Weights of a small image embedding model.
Data: trained on photos of plants, animals and fungi (iNaturalist), 38949 training examples, 73.6 epochs.
Rows from block 5 of a small image embedding model, named by matrix and row number. Rows with one number belong to one neuron. Each number is 128 + 32 x the weight over its row's rms, rounded and kept within 0 to 255. All counts start at 0. Numbers have three digits each. After the name is the row's rms in percent of the matrix's.
Before each neuron's rows are labels from the 100 images, of 14848, where the neuron reaches its largest size: "top examples" is what is common among them; "colour at peak" is the nearest of a few named colours to the mean colour under the peak. Only what is clearly more common there than usual is listed. The data: photos of plants, animals and fungi (iNaturalist).
# gate: MLP gate (model.blocks.5.mlp.gate.weight, 512x192), inputs 144-191
# fc1: MLP up (model.blocks.5.mlp.fc1.weight, 512x192), inputs 144-191
# fc2: MLP down (model.blocks.5.mlp.fc2.weight, 192x512, transposed), outputs 144-191

top examples: phylum Tracheophyta; kingdom Plantae
colour at peak: brown
gate.2 099:062168169101045148160122128140129111147097085100116179136119128129074159183085121063087103109133189129167179132121121149194114153132171108139192
fc1.2 100:159121112190124146129153030222130100096125127134199152143134134140146098129123131160120203086155132101077085237128145102090093101098198114146164
fc2.2 100:157136154090130124108169126147173152146131147155186096125170122074177118053144158143141125160070076161143134105150042137136152176159103083162135

top examples: order Lepidoptera
colour at peak: pink
gate.307 097:122083123146129109170064103108149063144130119112164161122150127128092082167166150155101144143182147120209075169104089178157096158125144152125105
fc1.307 098:087129129091139139124132125122132127122140147148124054112104169129096092140132161047093103194130122160146106133173170121109170136149106200111112
fc2.307 098:121111114123155110074083106106111137157071119140126113082118104098107149124073117123133085098153113184126129109117190108132097105087138099162143

top examples: order Lepidoptera
colour at peak: brown
gate.366 100:118115191119123061109116186068160077121115178150127081087101172150166132125088116154119097102096036143082159157157125091155130136134134053130102
fc1.366 097:177108123111127144118129159137069144093158155107144112105116116088145062134134115104113109170085087181144133154102106142134148131070062094054154
fc2.366 097:109144122088107094120104173090149076069090129131156123120157140125146092160118114135166125115036133066116180155122100137186125141156080075106123

top examples: order Passeriformes
colour at peak: brown
gate.258 104:103189158141105159156156102149168102130148139118112138151091143142113120106105076116112120120143075156163123125167147071111147135100140183144139
fc1.258 096:112140076107090151162101119126138170101119155080126173144168100212144119131104093090097118197136152139126118089184088125151107134099115161132121
fc2.258 097:085165078110117147089077093138188180157076084120110189178083081068036131153144135161152098133192159070121150108141146163124133103131140138150131

top examples: order Passeriformes
colour at peak: pink; white
gate.378 095:101189121151146130128182110109106109095119134136225124120058174098175090125110108179134160174092116127157144151104092122150097177120174118091139
fc1.378 099:157158136125173162108172115134156115087136155156124095134145156157086120129145122134124086098142085112077170135100112097168089087109190115159076
fc2.378 101:120175136162172188146115151173077132127133168221104129142125142157095059130123081155196198143121075127194106125134148127115102124135144078085078

top examples: phylum Arthropoda; class Insecta
colour at peak: pink
gate.493 105:046117128127133129095193090124102128127135118147135160174124122127144082143078180097116177126147142124163105146158095113131151133104193139139100
fc1.493 108:116085112096115180171123171100153134108143146083077078110134076130119150147140088159043097106181135180162070067104125152157125094185126090117152
fc2.493 106:160126152158069089147145109134175101089173176069174159084113215109165157109101159099133105067103092130152124105169090123170161167127101112157135

top examples: phylum Arthropoda; class Insecta; order Lepidoptera
colour at peak: brown
gate.241 106:153106189091123140125143117110130083111114143122119115110099161189186114181115158081113147065107140154081132116086134143185126124137173063100231
fc1.241 112:030133091145089148171148156085138134111104187130104151092098061132151132132107182112107108126124153156108143089138161194158119119138070115096151
fc2.241 112:142126096156131122113109140151209163099136133089086150078108079142148152120096109129071087156126182116130114110198123081176131138153116184126170

top examples: phylum Arthropoda; class Insecta
colour at peak: green
gate.511 104:091102096096120130098121142120171132104083124118179134120124107180143150135082131105120169151182104108077137164167112111125154149154078121161097
fc1.511 098:095148074076160181150113173093201123130146120131101144118098047126104129198133134115109114146144119138159168099091146158152149113111114146100092
fc2.511 099:135094159130141131138110052085167113059135118128195133155169132104138165091039147090165147116129164155072123160146122120069144149115112117154144

top examples: phylum Arthropoda; class Insecta; order Lepidoptera
colour at peak: brown
gate.274 103:140108170142132127046154107092128146043062191130213189155126151123140149088100155175121103127139125124092065136150106141109110158165115089096197
fc1.274 102:147091113130193083175142160132098107092059152104082112171135170166170158160136144149090184129138132105184081142146146143169103052113104061113119
fc2.274 103:122151149145117069151103154168077110180144149132112116122130186204150182157198165144099119126115198082138095184085162121168150132134179180172124

top examples: order Passeriformes
colour at peak: brown
gate.472 094:147077154158162131083124164153174144141071114165097096103091116101056099153143073139134167157135158104134110115169151134141140144158095137148147
fc1.472 098:168132164153150118080135156115086113147185171101092073125126147121124150126135126088139081186138145074096087102146112165146095181222118100104161
fc2.472 102:124136124094125122036120080122108157130135120153154141167149122079109140105091129106123095148138188104143109138139153147132159115185173139133155

top examples: order Lepidoptera
colour at peak: grey
gate.285 099:129110140090112103073121123108128149157137122086135132108133109097142086175112176097157134107152166140156114153099141154121135123161115142111133
fc1.285 095:133162148153180069157175087113165127128080083075158174102068181107201109161132124112170172132100090137149138125155086117081151195116122074138115
fc2.285 102:086133115127043150137140143148116133147159122140127116126121161178133053103185116109104107124112139096102098157128112136192124171162136193168165

top examples: class Aves; order Passeriformes
colour at peak: grey
gate.435 099:150134154133149124117129155112079143128141118115088104032116068117118119140172174111135088150115124201167105155134135120090159178143101107142120
fc1.435 097:104160097106073150140150111104154109066098158096162078140130110165112075173121164086152131108124157119081180106107123150142086112220135091160144
fc2.435 096:120097152192104076077131080117122161127154151115081141144140158166092198173077098142166144110130076133065146143162162144069148129171112135149120

top examples: class Aves
colour at peak: black
gate.84 104:043146171116118115049115106136072068140131123093128115143128158133101091132144053162154098136173095184154068182115084151111114164093122106109142
fc1.84 100:110149090154118143091137102066118112134159120157128116188182114110114128121112106114180135086162121108149113144213111116067121138153104132159153
fc2.84 099:159120041130060150094164063112145169134127122135181148123151112122074102125115132145092098088139111093113094140098137100162095147117128132146081

top examples: order Charadriiformes
colour at peak: pink
gate.412 092:154145138094159116161159126090131112126121136160141108162056093128091161133141122117151130153129053090120108157161118121144115148185148072139143
fc1.412 088:147123145119126122130210076141095158167096173144146148178150116143079109155165123146111123059121136046108085110112151128117086105141167121100072
fc2.412 087:135126181131143130149162099148142135137035160139081111132103140118139123157129121138127093098150133175107137074063192131095127117159160126127136

top examples: order Passeriformes
colour at peak: brown
gate.39 096:098171130138115148136100119135169133124131132123109159146125104079187128160100131109155134118210100125137122122110131165103153145092115106181195
fc1.39 090:111156067068147205179131146084140176151087157126190164113141122108105103190130059153143117151153138132124107102137063133190121063088102139153108
fc2.39 092:118148115188150118089061104106130140160144112138099070128176080170094182153114103096219098121146144157146166159142101165106080151146146110101103

top examples: order Lepidoptera
colour at peak: black
gate.469 108:116157153090072136138121118134130169170138105105172131153112122143168084099079043113086147184093119112137109152160095109137127202117174119169098
fc1.469 110:131127154103133171106129077119112109125175067120072080161158163157088129104180110135153082111116141111074107133071113126081109066158151132092158
fc2.469 113:107073137091166140110119142131073108120103126104156078072099109143086224147150142105137094063190117197149132088105142152139108137091088126140147

top examples: phylum Tracheophyta; kingdom Plantae
colour at peak: brown
gate.261 091:148094168104121166133138178053096166125125120110092141106127124136065116123141145166132058115119142108097142142107141148146115126129114145095123
fc1.261 093:083106195121140193063155152097079143105097114141140142101194114129097150078136135133094151072147130094118128132110112177165144112121065097153213
fc2.261 088:156105160074132074109076071105110118103185130091159104172161167175122106121123136104147090176097119111090195178180070155114160095045176091224077

top examples: order Passeriformes
colour at peak: grey
gate.9 100:160146169228137119028164138119104073140137174157142141103078169140167109161075163149124087175172072160150129093145108212088111148176125094095166
fc1.9 097:130140132131145168142127134128136083092131148149151080083128163064187107072094117202179138119087179050111164102122143119174107086105122120108108
fc2.9 095:093126134133132172157116127127130153137117137065101163120120072187110143207135112115133123084087118104117106092125132170048079097123154078074142

top examples: order Charadriiformes
colour at peak: grey
gate.21 100:141152150211072148080121097169105095195094150110118089142115118154168152081149146195176144117176116143136116170054152155121145143121137071087192
fc1.21 102:071123082142140170111130038113182114103125126145176119129145088137133155137155105097089179154148155180130096137090104136062132144190164083153180
fc2.21 107:106126095136187082116178108212143168165183184170124154112177137159133102124190100148092166158149142062190130119153175102102146181118149104148148

top examples: order Lepidoptera
colour at peak: brown
gate.391 109:167131161138158053167169193106131132140118183122087123152103119191107117095155183172155097151186137156176107130124101147125150132125127088120131
fc1.391 113:163205095124144125121109131122150166167188126079114084171139144144087122141125158113204139131110081110154134181163153129145070137170179179093078
fc2.391 111:095125135160167081074158155144123118124085181134040129144094119095171107096134105138153151124108096117038177137109098085114114165179128124078090

top examples: phylum Arthropoda
colour at peak: grey
gate.451 099:119095127111126112105106158111101145099067097112112140069117124151061119083089135120067126110134099167133105146136117140133147143147131074143199
fc1.451 097:115103160144118113105159120156183127130141126162175107157129144125108099140110111145140129166194148093087160177182109065146128149147143122111114
fc2.451 101:196219141101162177222118129127144134137135132135091162148149131071127067084148165192137128129121119112137179130114107130091153099153127088130154

top examples: order Lepidoptera
colour at peak: pink
gate.335 101:071124159112122164130078167101091098136114129178133160068131133138095116124130124148171147137191099153123109109088129179068132140135141046042157
fc1.335 099:158121087183129095155123082144125084091116118113126122175182151146141117172102137154082157177108170122069134150088068170105109085124081135102087
fc2.335 100:093124057090145187117131141143144132114088124169128116159097088163168141105110108110119219148144145109091156130144183128170058102207187139146073

top examples: order Passeriformes
colour at peak: white; pink
gate.259 097:151138091166123121103200124116058158157148137099148052147145131178117115146156182134201138179150104112093068127122132099190117146127107130129095
fc1.259 100:087122167093104131145067188101135155098146136098095152071124148153126140106098127106074110096092112159144142209088188169109120108154101128145148
fc2.259 100:117062090139158119192131105066154124140090105128138107152091158157118171067119194087114168098147069158066089084128068114141091108105114156153153

top examples: class Aves; order Charadriiformes
colour at peak: grey
gate.385 108:143164143123111120161153191041097101111123122091099136125082157070128132107151097133148048117155069170154115117093127111142158133131185128136169
fc1.385 105:145147087101172158107153093102191154112042114131100126082109096154119148162088114084070165067155132161111175127132117093103139094100166105202092
fc2.385 109:048166142095119102132127148158126114093099116099161136142101121141117140167130152166180146055169081152121054197046137121119146140147163185119136