{
  "model": "image embedding model",
  "qk_norm": false,
  "eps": 1e-08,
  "alpha": 2,
  "final_lr_fraction": 0.01
}
Rows from block 3 of a small image embedding model, named by matrix and row number. Rows with one number belong to one neuron. Each number is 200 + 30 x the weight over its row's rms, rounded and kept within 0 to 999. All counts start at 0.
After each neuron's rows are labels from the 100 images, of 14848, where the neuron reaches its largest size: "responds to" is what is common among them; "patch colour" is the nearest of a few named colours to the mean colour under the peak. Only what is clearly more common there than usual is listed. The data: photos of plants, animals and fungi (iNaturalist). In brackets: how many of the 100.
# gate: MLP gate (model.blocks.3.mlp.gate.weight, 512x192), inputs 0-63
# fc1: MLP up (model.blocks.3.mlp.fc1.weight, 512x192), inputs 0-63
# fc2: MLP down (model.blocks.3.mlp.fc2.weight, 192x512, transposed), outputs 0-63

gate.161,167,224,159,179,193,169,182,205,236,238,230,154,193,198,213,260,184,190,182,248,289,194,234,180,226,205,211,164,190,189,210,201,209,241,212,183,167,251,187,252,216,216,164,155,195,216,197,209,192,254,225,236,247,239,214,164,194,188,180,210,241,204,215,205
fc1.161,225,177,177,139,209,185,176,201,134,195,218,190,236,142,175,201,183,195,159,195,191,141,182,154,235,191,216,198,186,122,163,204,187,193,201,199,208,173,240,204,143,166,215,235,153,217,226,227,209,249,214,154,211,238,160,206,197,214,201,188,192,182,239,193
fc2.161,190,230,190,218,190,178,184,238,231,153,223,227,151,216,234,186,198,168,174,193,211,255,242,230,248,238,205,206,201,196,210,210,233,183,225,218,228,169,193,236,198,202,225,172,178,207,198,213,185,181,198,263,254,148,206,165,187,193,215,259,173,190,194,179
responds to: order Anseriformes (27); family: Anatidae (27)
patch colour: grey (85)

gate.300,188,210,208,221,201,227,200,210,211,202,228,207,197,141,190,243,193,133,209,232,186,218,233,183,184,231,186,230,195,172,143,201,276,193,237,182,225,205,223,176,188,229,197,158,228,216,205,208,187,235,205,186,184,262,196,157,210,210,194,204,201,153,216,203
fc1.300,220,183,226,220,211,165,182,226,232,166,121,191,184,206,201,196,161,174,165,176,198,229,254,205,206,199,180,206,196,202,239,240,178,231,205,215,120,227,180,195,167,208,214,181,177,233,241,214,217,255,179,215,212,219,228,187,188,172,192,266,225,180,186,243
fc2.300,193,227,147,208,175,194,208,220,202,159,228,298,196,209,199,198,179,177,245,235,164,262,242,209,251,190,238,197,228,132,222,187,137,165,230,245,237,199,230,278,157,206,211,230,190,209,167,237,180,157,199,217,232,195,208,202,209,126,213,184,164,160,207,178
responds to: order Charadriiformes (31)
patch colour: grey (82)

gate.366,182,186,206,223,208,234,199,176,204,196,201,195,237,237,185,239,166,227,179,252,184,230,172,248,222,200,188,219,204,204,254,204,203,232,172,206,237,167,190,196,247,140,208,191,222,241,213,166,171,181,214,164,220,245,226,177,220,236,211,189,213,154,176,196
fc1.366,232,180,219,214,227,179,177,185,204,169,249,165,216,221,161,175,204,204,165,202,205,194,161,218,220,237,182,241,175,191,198,213,193,214,220,221,246,191,152,196,153,173,211,272,198,235,183,140,220,160,178,181,219,243,176,127,230,166,208,243,175,177,243,253
fc2.366,260,167,287,190,187,157,141,221,180,206,176,216,205,245,216,187,212,247,156,240,220,202,212,198,188,213,200,163,186,201,141,242,194,213,209,215,171,234,224,176,245,237,177,193,208,238,207,170,215,209,159,168,204,202,178,249,222,219,229,216,198,227,206,187
responds to: phylum Tracheophyta (25); kingdom Plantae (25)
patch colour: grey (91)

gate.434,222,243,169,196,231,201,172,158,140,198,224,181,221,190,278,238,186,171,210,218,211,198,106,268,217,173,191,188,153,195,190,186,188,212,209,184,224,197,141,214,145,203,257,133,176,178,170,182,183,226,227,216,123,222,146,152,188,202,208,222,126,186,192,220
fc1.434,168,233,256,239,174,213,157,182,236,254,188,192,179,255,262,191,199,226,182,166,193,228,177,229,148,193,193,273,166,240,178,211,234,198,227,227,224,219,109,182,235,212,216,160,146,177,207,158,244,160,185,165,182,220,248,215,203,188,202,225,232,213,219,299
fc2.434,170,174,176,184,151,213,213,173,196,192,211,217,210,220,179,170,208,224,182,203,192,193,241,195,248,238,180,185,228,184,196,154,289,159,155,174,171,209,222,222,181,212,220,189,272,191,224,129,209,212,174,194,259,152,208,213,204,225,225,191,238,227,226,194
responds to: phylum Tracheophyta (28); kingdom Plantae (28)
patch colour: brown (79)

gate.324,192,165,145,176,222,143,212,184,179,230,220,221,195,169,257,198,186,164,247,191,241,232,214,261,220,137,223,149,198,191,209,218,214,213,167,156,187,169,157,161,225,183,215,209,200,216,185,211,190,264,234,202,201,196,216,195,217,178,257,181,149,215,156,142
fc1.324,185,213,223,192,236,164,181,179,186,226,196,171,196,187,192,161,172,176,178,163,151,231,211,237,186,247,213,222,204,214,134,143,246,183,209,207,187,177,220,202,237,202,185,214,195,202,208,235,250,166,176,120,240,180,202,214,251,202,244,283,228,197,221,203
fc2.324,182,221,254,219,195,207,259,203,207,169,228,165,247,245,180,233,228,170,229,211,180,164,152,164,203,181,195,179,168,219,203,171,196,233,207,246,222,200,214,121,193,192,211,206,218,259,184,190,167,193,226,164,184,188,226,197,237,203,168,171,189,134,190,179
responds to: class Aves (85)
patch colour: pink (27)

gate.287,208,226,207,206,211,206,204,210,181,141,213,173,215,225,177,210,160,190,190,222,232,226,203,167,173,216,194,189,180,154,194,193,169,142,216,239,235,193,117,170,222,195,233,193,171,209,202,211,217,174,171,167,278,198,177,197,178,196,199,140,209,187,190,183
fc1.287,163,231,171,208,189,151,230,225,184,192,172,205,230,230,225,204,222,191,174,224,148,171,178,199,200,216,199,175,207,203,203,193,235,208,226,188,237,160,230,205,167,239,205,166,240,210,226,166,211,192,218,218,168,173,210,185,142,250,243,190,196,203,206,157
fc2.287,134,227,244,201,211,221,250,147,197,152,195,204,218,113,205,181,148,208,218,221,181,234,149,213,207,168,196,248,214,224,188,227,178,225,158,195,173,177,230,197,165,240,172,161,191,231,196,254,209,214,249,226,158,186,198,202,185,233,219,236,198,185,205,211
responds to: kingdom Plantae (40); phylum Tracheophyta (40); class Magnoliopsida (34)
patch colour: grey (91)

gate.266,200,191,149,225,248,186,253,222,177,174,198,216,267,199,208,265,142,147,200,183,229,187,179,192,230,201,233,192,162,204,193,177,241,190,173,207,274,165,188,186,225,231,160,190,210,233,170,205,180,191,198,151,201,250,165,201,200,235,208,133,184,199,229,201
fc1.266,159,194,220,223,263,160,223,221,179,158,210,220,246,189,217,236,187,227,197,189,184,145,163,201,242,259,190,188,195,250,191,184,224,154,181,203,247,168,199,228,219,216,230,196,236,223,135,228,206,183,165,137,256,217,159,265,195,230,200,140,204,207,203,215
fc2.266,186,169,250,196,158,151,174,169,183,202,169,227,164,242,211,206,200,235,165,221,168,179,219,207,155,207,254,209,213,173,177,275,212,131,201,221,201,240,223,227,138,196,185,251,212,203,207,207,201,200,154,149,220,190,194,210,171,181,234,225,204,232,205,184
responds to: phylum Chordata (92); class Aves (89)
patch colour: grey (83)

gate.19,217,240,211,205,228,171,224,208,164,250,184,181,236,213,234,217,228,199,215,240,193,186,167,211,163,157,220,277,213,190,201,213,220,182,180,198,190,222,174,226,179,237,227,171,147,173,180,230,202,210,202,131,204,218,190,242,223,167,161,218,226,231,194,191
fc1.19,181,183,228,199,253,234,220,219,197,173,157,180,155,168,158,166,203,210,251,172,203,272,146,186,272,200,160,215,162,148,210,183,190,206,191,216,209,171,194,230,240,239,171,232,186,226,251,191,202,237,206,192,227,172,224,177,217,234,197,167,269,191,204,167
fc2.19,196,165,183,174,211,200,159,226,219,234,193,228,249,222,182,199,216,174,179,265,176,158,232,195,221,134,222,174,215,170,192,231,198,196,224,218,195,222,226,208,235,197,172,197,189,129,214,211,225,228,181,201,236,193,181,229,235,136,176,190,211,217,148,208
responds to: order Lepidoptera (32)
patch colour: brown (58)

gate.126,172,255,188,204,203,200,176,241,207,230,166,229,243,193,236,286,222,189,200,239,182,265,161,235,210,225,172,193,107,169,168,201,225,170,188,201,209,178,180,146,245,227,158,189,186,210,150,164,206,180,165,182,194,241,221,162,190,219,186,180,161,201,207,174
fc1.126,169,162,240,180,153,212,122,193,222,264,250,211,244,218,162,151,210,199,228,235,212,151,191,187,208,201,234,181,201,191,208,236,215,195,192,167,223,198,167,183,161,238,242,185,225,168,143,152,171,224,198,208,248,223,174,177,213,182,177,163,226,173,209,172
fc2.126,198,200,175,170,198,257,210,189,211,179,261,141,167,143,163,189,239,225,233,209,229,230,209,200,192,262,207,204,189,233,232,220,207,233,190,171,276,209,222,208,202,160,209,188,187,192,218,177,211,196,162,187,170,187,217,192,243,195,165,174,184,234,228,213
responds to: order Charadriiformes (26)
patch colour: brown (72)

gate.460,238,219,202,176,243,171,205,219,282,221,208,206,237,196,191,191,200,155,209,207,192,236,245,208,223,257,220,271,214,202,216,205,234,226,180,155,203,183,177,138,163,170,190,194,236,232,158,201,190,173,209,188,241,191,188,218,192,205,182,240,210,169,241,233
fc1.460,181,171,218,207,228,193,224,185,173,220,193,184,161,157,203,216,198,262,220,228,229,200,203,117,189,199,172,290,196,187,181,224,196,215,198,224,224,205,178,97,208,243,107,210,135,201,199,218,215,178,187,232,174,224,211,186,200,188,150,212,249,166,212,194
fc2.460,219,156,116,239,234,203,149,163,193,192,214,192,282,169,232,215,205,252,226,244,187,247,179,203,253,184,168,189,184,135,229,234,178,168,235,256,193,183,145,244,195,175,237,221,195,148,198,163,231,153,216,180,206,224,225,187,185,224,171,203,150,175,194,214
responds to: phylum Arthropoda (62)
patch colour: grey (88)

gate.396,246,192,167,197,210,207,240,141,200,200,240,191,201,200,252,240,227,206,234,259,175,274,171,200,246,183,227,204,186,160,229,182,205,218,226,198,234,198,180,231,184,237,234,193,210,210,139,184,203,197,204,268,180,247,165,215,197,170,210,166,185,172,254,186
fc1.396,185,193,226,230,166,234,195,195,213,222,222,183,179,201,175,141,203,198,209,215,223,209,226,166,144,214,252,213,203,259,215,202,185,227,211,173,148,222,213,196,235,243,184,200,178,184,209,220,247,221,172,227,214,162,212,232,137,200,157,203,238,203,158,213
fc2.396,196,155,165,174,151,227,200,168,202,160,197,179,229,150,233,186,200,192,199,209,159,284,252,219,241,171,188,191,241,178,234,212,171,175,184,212,214,196,204,268,183,201,200,202,197,306,179,217,201,170,184,213,209,209,187,238,173,249,177,173,225,221,234,173
responds to: phylum Tracheophyta (27); kingdom Plantae (27)
patch colour: brown (59); black (31)

gate.193,210,141,172,210,143,232,165,192,203,150,225,212,203,178,199,219,171,143,236,224,208,196,210,194,207,150,226,218,210,157,216,205,232,178,212,202,192,223,190,160,216,184,156,178,176,205,200,175,258,200,212,146,181,277,186,203,231,214,191,162,193,205,256,206
fc1.193,204,195,189,199,180,227,209,164,196,243,243,187,222,264,167,179,217,180,226,197,190,180,179,242,151,238,151,239,168,266,230,186,195,211,188,167,248,228,189,182,202,176,170,205,240,265,126,186,250,178,224,212,248,223,230,192,111,246,224,222,219,197,140,177
fc2.193,192,207,163,196,284,196,215,210,232,204,201,198,208,190,184,186,189,175,181,221,178,221,217,171,230,256,182,217,177,156,192,263,224,201,228,164,261,196,242,274,173,212,184,199,198,218,223,180,139,223,150,184,180,236,195,147,201,211,159,207,172,179,278,199
responds to: order Charadriiformes (34); family: Laridae (28)
patch colour: grey (83)

gate.68,221,201,185,268,189,215,249,192,160,124,221,223,257,165,200,221,211,212,213,221,208,194,178,259,220,148,218,130,181,205,198,181,208,201,189,172,250,183,195,208,212,192,266,186,205,212,235,195,191,226,222,238,180,204,215,203,164,196,227,140,158,178,179,147
fc1.68,215,172,213,194,173,218,232,206,150,154,174,215,244,242,165,225,219,255,205,220,221,184,185,244,201,142,210,150,169,187,147,168,176,213,191,182,250,216,208,225,219,200,186,214,216,177,220,191,207,168,206,182,146,206,206,210,222,198,246,171,174,200,207,240
fc2.68,147,176,197,209,164,227,183,217,230,234,179,230,134,202,169,189,220,250,185,165,183,166,205,205,235,224,193,216,178,256,238,246,163,190,185,180,193,188,248,203,241,178,175,250,177,195,218,248,194,203,143,183,203,216,205,160,205,206,247,218,181,148,243,232
responds to: order Lepidoptera (32)
patch colour: brown (58)

gate.271,221,202,196,130,224,219,236,219,215,217,226,181,220,167,210,181,168,197,202,282,235,208,213,139,190,198,211,213,177,157,184,164,211,206,201,227,238,183,179,241,227,167,185,193,224,222,228,157,236,218,215,214,178,255,202,198,207,183,197,221,206,231,253,221
fc1.271,213,160,210,216,164,222,139,212,202,210,233,234,220,244,184,202,249,223,234,193,174,177,232,232,136,220,194,243,204,278,216,202,195,213,208,225,210,195,217,179,148,183,175,198,244,225,167,165,208,162,214,197,235,193,151,183,200,211,210,195,238,190,185,205
fc2.271,211,240,236,175,198,221,190,221,177,181,215,193,202,215,226,202,158,179,203,179,176,210,254,246,204,173,192,204,201,198,195,233,209,202,172,215,230,201,161,267,173,192,159,191,208,221,186,192,162,220,176,224,196,196,144,198,161,182,277,210,161,202,228,147
responds to: phylum Tracheophyta (25); kingdom Plantae (25)
patch colour: brown (53)

gate.358,264,232,209,174,231,186,239,197,199,196,177,225,198,189,222,207,224,204,198,249,222,187,196,188,240,204,166,163,256,175,236,119,203,121,221,147,193,160,193,184,158,221,224,172,229,246,187,175,253,182,205,214,241,204,219,154,205,186,189,219,208,188,211,228
fc1.358,209,232,149,150,177,215,184,155,183,243,207,158,188,212,201,195,194,181,187,222,201,229,205,192,197,196,192,219,176,209,232,207,139,205,236,185,205,208,221,202,183,141,255,205,218,124,250,179,180,191,221,243,204,218,242,192,154,186,173,219,237,185,157,221
fc2.358,218,233,188,235,198,211,169,213,153,196,170,196,227,282,174,178,218,208,231,169,204,143,229,227,170,220,215,222,224,215,206,209,177,238,188,150,185,169,223,193,239,227,210,188,238,229,220,197,169,179,208,183,214,178,210,185,181,152,153,181,214,253,109,187
responds to: phylum Arthropoda (70); class Insecta (65)
patch colour: pink (29)

gate.497,220,260,147,197,237,214,177,270,273,165,209,234,278,227,189,193,196,207,236,213,162,202,188,221,186,209,220,238,214,185,230,193,208,204,166,190,175,185,239,218,189,182,181,167,172,202,186,184,164,221,225,248,272,222,190,157,199,277,213,149,237,211,252,183
fc1.497,195,177,162,223,137,238,225,192,209,218,212,198,190,176,178,191,247,223,229,197,174,201,212,259,196,192,200,140,210,203,203,180,244,201,134,223,176,187,192,179,206,214,128,230,226,206,210,160,231,179,210,180,166,200,252,163,227,178,245,126,216,227,164,227
fc2.497,170,226,227,207,180,160,247,211,203,173,179,125,138,243,206,177,214,220,228,137,223,225,191,235,219,158,176,191,151,184,225,257,167,214,233,185,193,194,237,285,160,228,181,214,174,169,212,193,219,212,224,213,208,244,177,187,166,194,217,185,170,198,184,198
responds to: order Anseriformes (28); family: Anatidae (28)
patch colour: grey (87)

gate.298,227,212,223,170,238,221,132,183,181,185,250,166,232,158,216,177,141,154,195,227,242,194,184,121,180,162,203,224,187,172,215,206,166,233,169,251,247,153,185,195,222,177,210,204,236,243,237,182,235,231,216,213,156,214,195,205,171,218,221,183,156,168,229,195
fc1.298,195,126,193,183,161,184,254,218,158,162,123,212,156,242,188,176,185,208,159,222,208,203,237,221,239,158,197,178,224,213,182,207,203,218,206,218,197,201,200,201,254,159,172,217,211,190,189,243,231,176,197,243,142,228,228,230,210,223,190,157,191,199,194,207
fc2.298,203,252,158,225,249,213,206,200,197,235,155,215,230,247,187,195,214,230,191,187,213,207,213,159,117,215,179,198,189,237,188,153,210,127,159,150,245,199,196,231,169,215,229,187,250,148,160,222,229,203,219,220,226,235,202,174,208,182,209,191,210,225,181,194
responds to: class Aves (83); order Passeriformes (63)
patch colour: grey (77)

gate.352,239,159,132,224,149,152,165,245,240,198,147,176,224,170,220,174,201,220,227,194,253,225,248,198,232,190,246,188,220,217,206,169,211,277,181,198,172,205,176,171,219,155,175,230,231,207,192,192,196,224,217,192,231,171,170,188,199,248,221,223,209,188,200,229
fc1.352,179,166,156,157,207,234,178,174,148,155,193,208,186,202,228,230,214,194,201,173,200,212,235,208,206,260,192,189,236,193,278,187,227,230,205,199,190,213,170,154,237,232,157,172,245,260,191,224,220,147,228,180,138,247,178,171,223,132,142,263,215,182,236,219
fc2.352,204,173,201,235,230,214,178,194,154,193,226,188,223,241,233,180,202,228,202,156,140,185,210,252,157,170,190,181,206,203,241,185,195,179,209,207,224,189,180,177,208,219,197,167,196,155,211,216,183,228,194,188,199,144,194,206,186,213,221,177,196,202,186,190
responds to: class Aves (83)
patch colour: grey (80)

gate.7,182,233,140,185,235,181,185,173,236,231,215,229,221,150,232,161,184,152,171,198,233,233,161,234,203,235,284,221,208,156,186,149,182,157,182,176,224,250,178,245,228,178,239,232,171,190,230,166,200,277,214,183,183,152,174,192,222,248,168,217,168,203,249,231
fc1.7,157,188,172,218,242,236,219,159,232,172,213,252,191,194,201,188,222,139,147,175,182,152,168,189,212,224,197,185,201,267,282,227,200,155,203,234,206,210,204,231,198,185,228,210,221,181,248,215,218,225,188,198,284,161,194,216,206,202,206,240,178,276,197,232
fc2.7,199,210,231,212,222,226,210,172,182,230,144,151,141,157,169,210,182,154,182,232,234,189,230,204,254,239,169,241,206,167,268,241,225,236,203,178,162,222,209,195,188,161,232,206,218,193,183,215,221,208,236,191,234,206,214,246,161,213,194,171,185,142,214,183
responds to: order Lepidoptera (34)
patch colour: pink (26)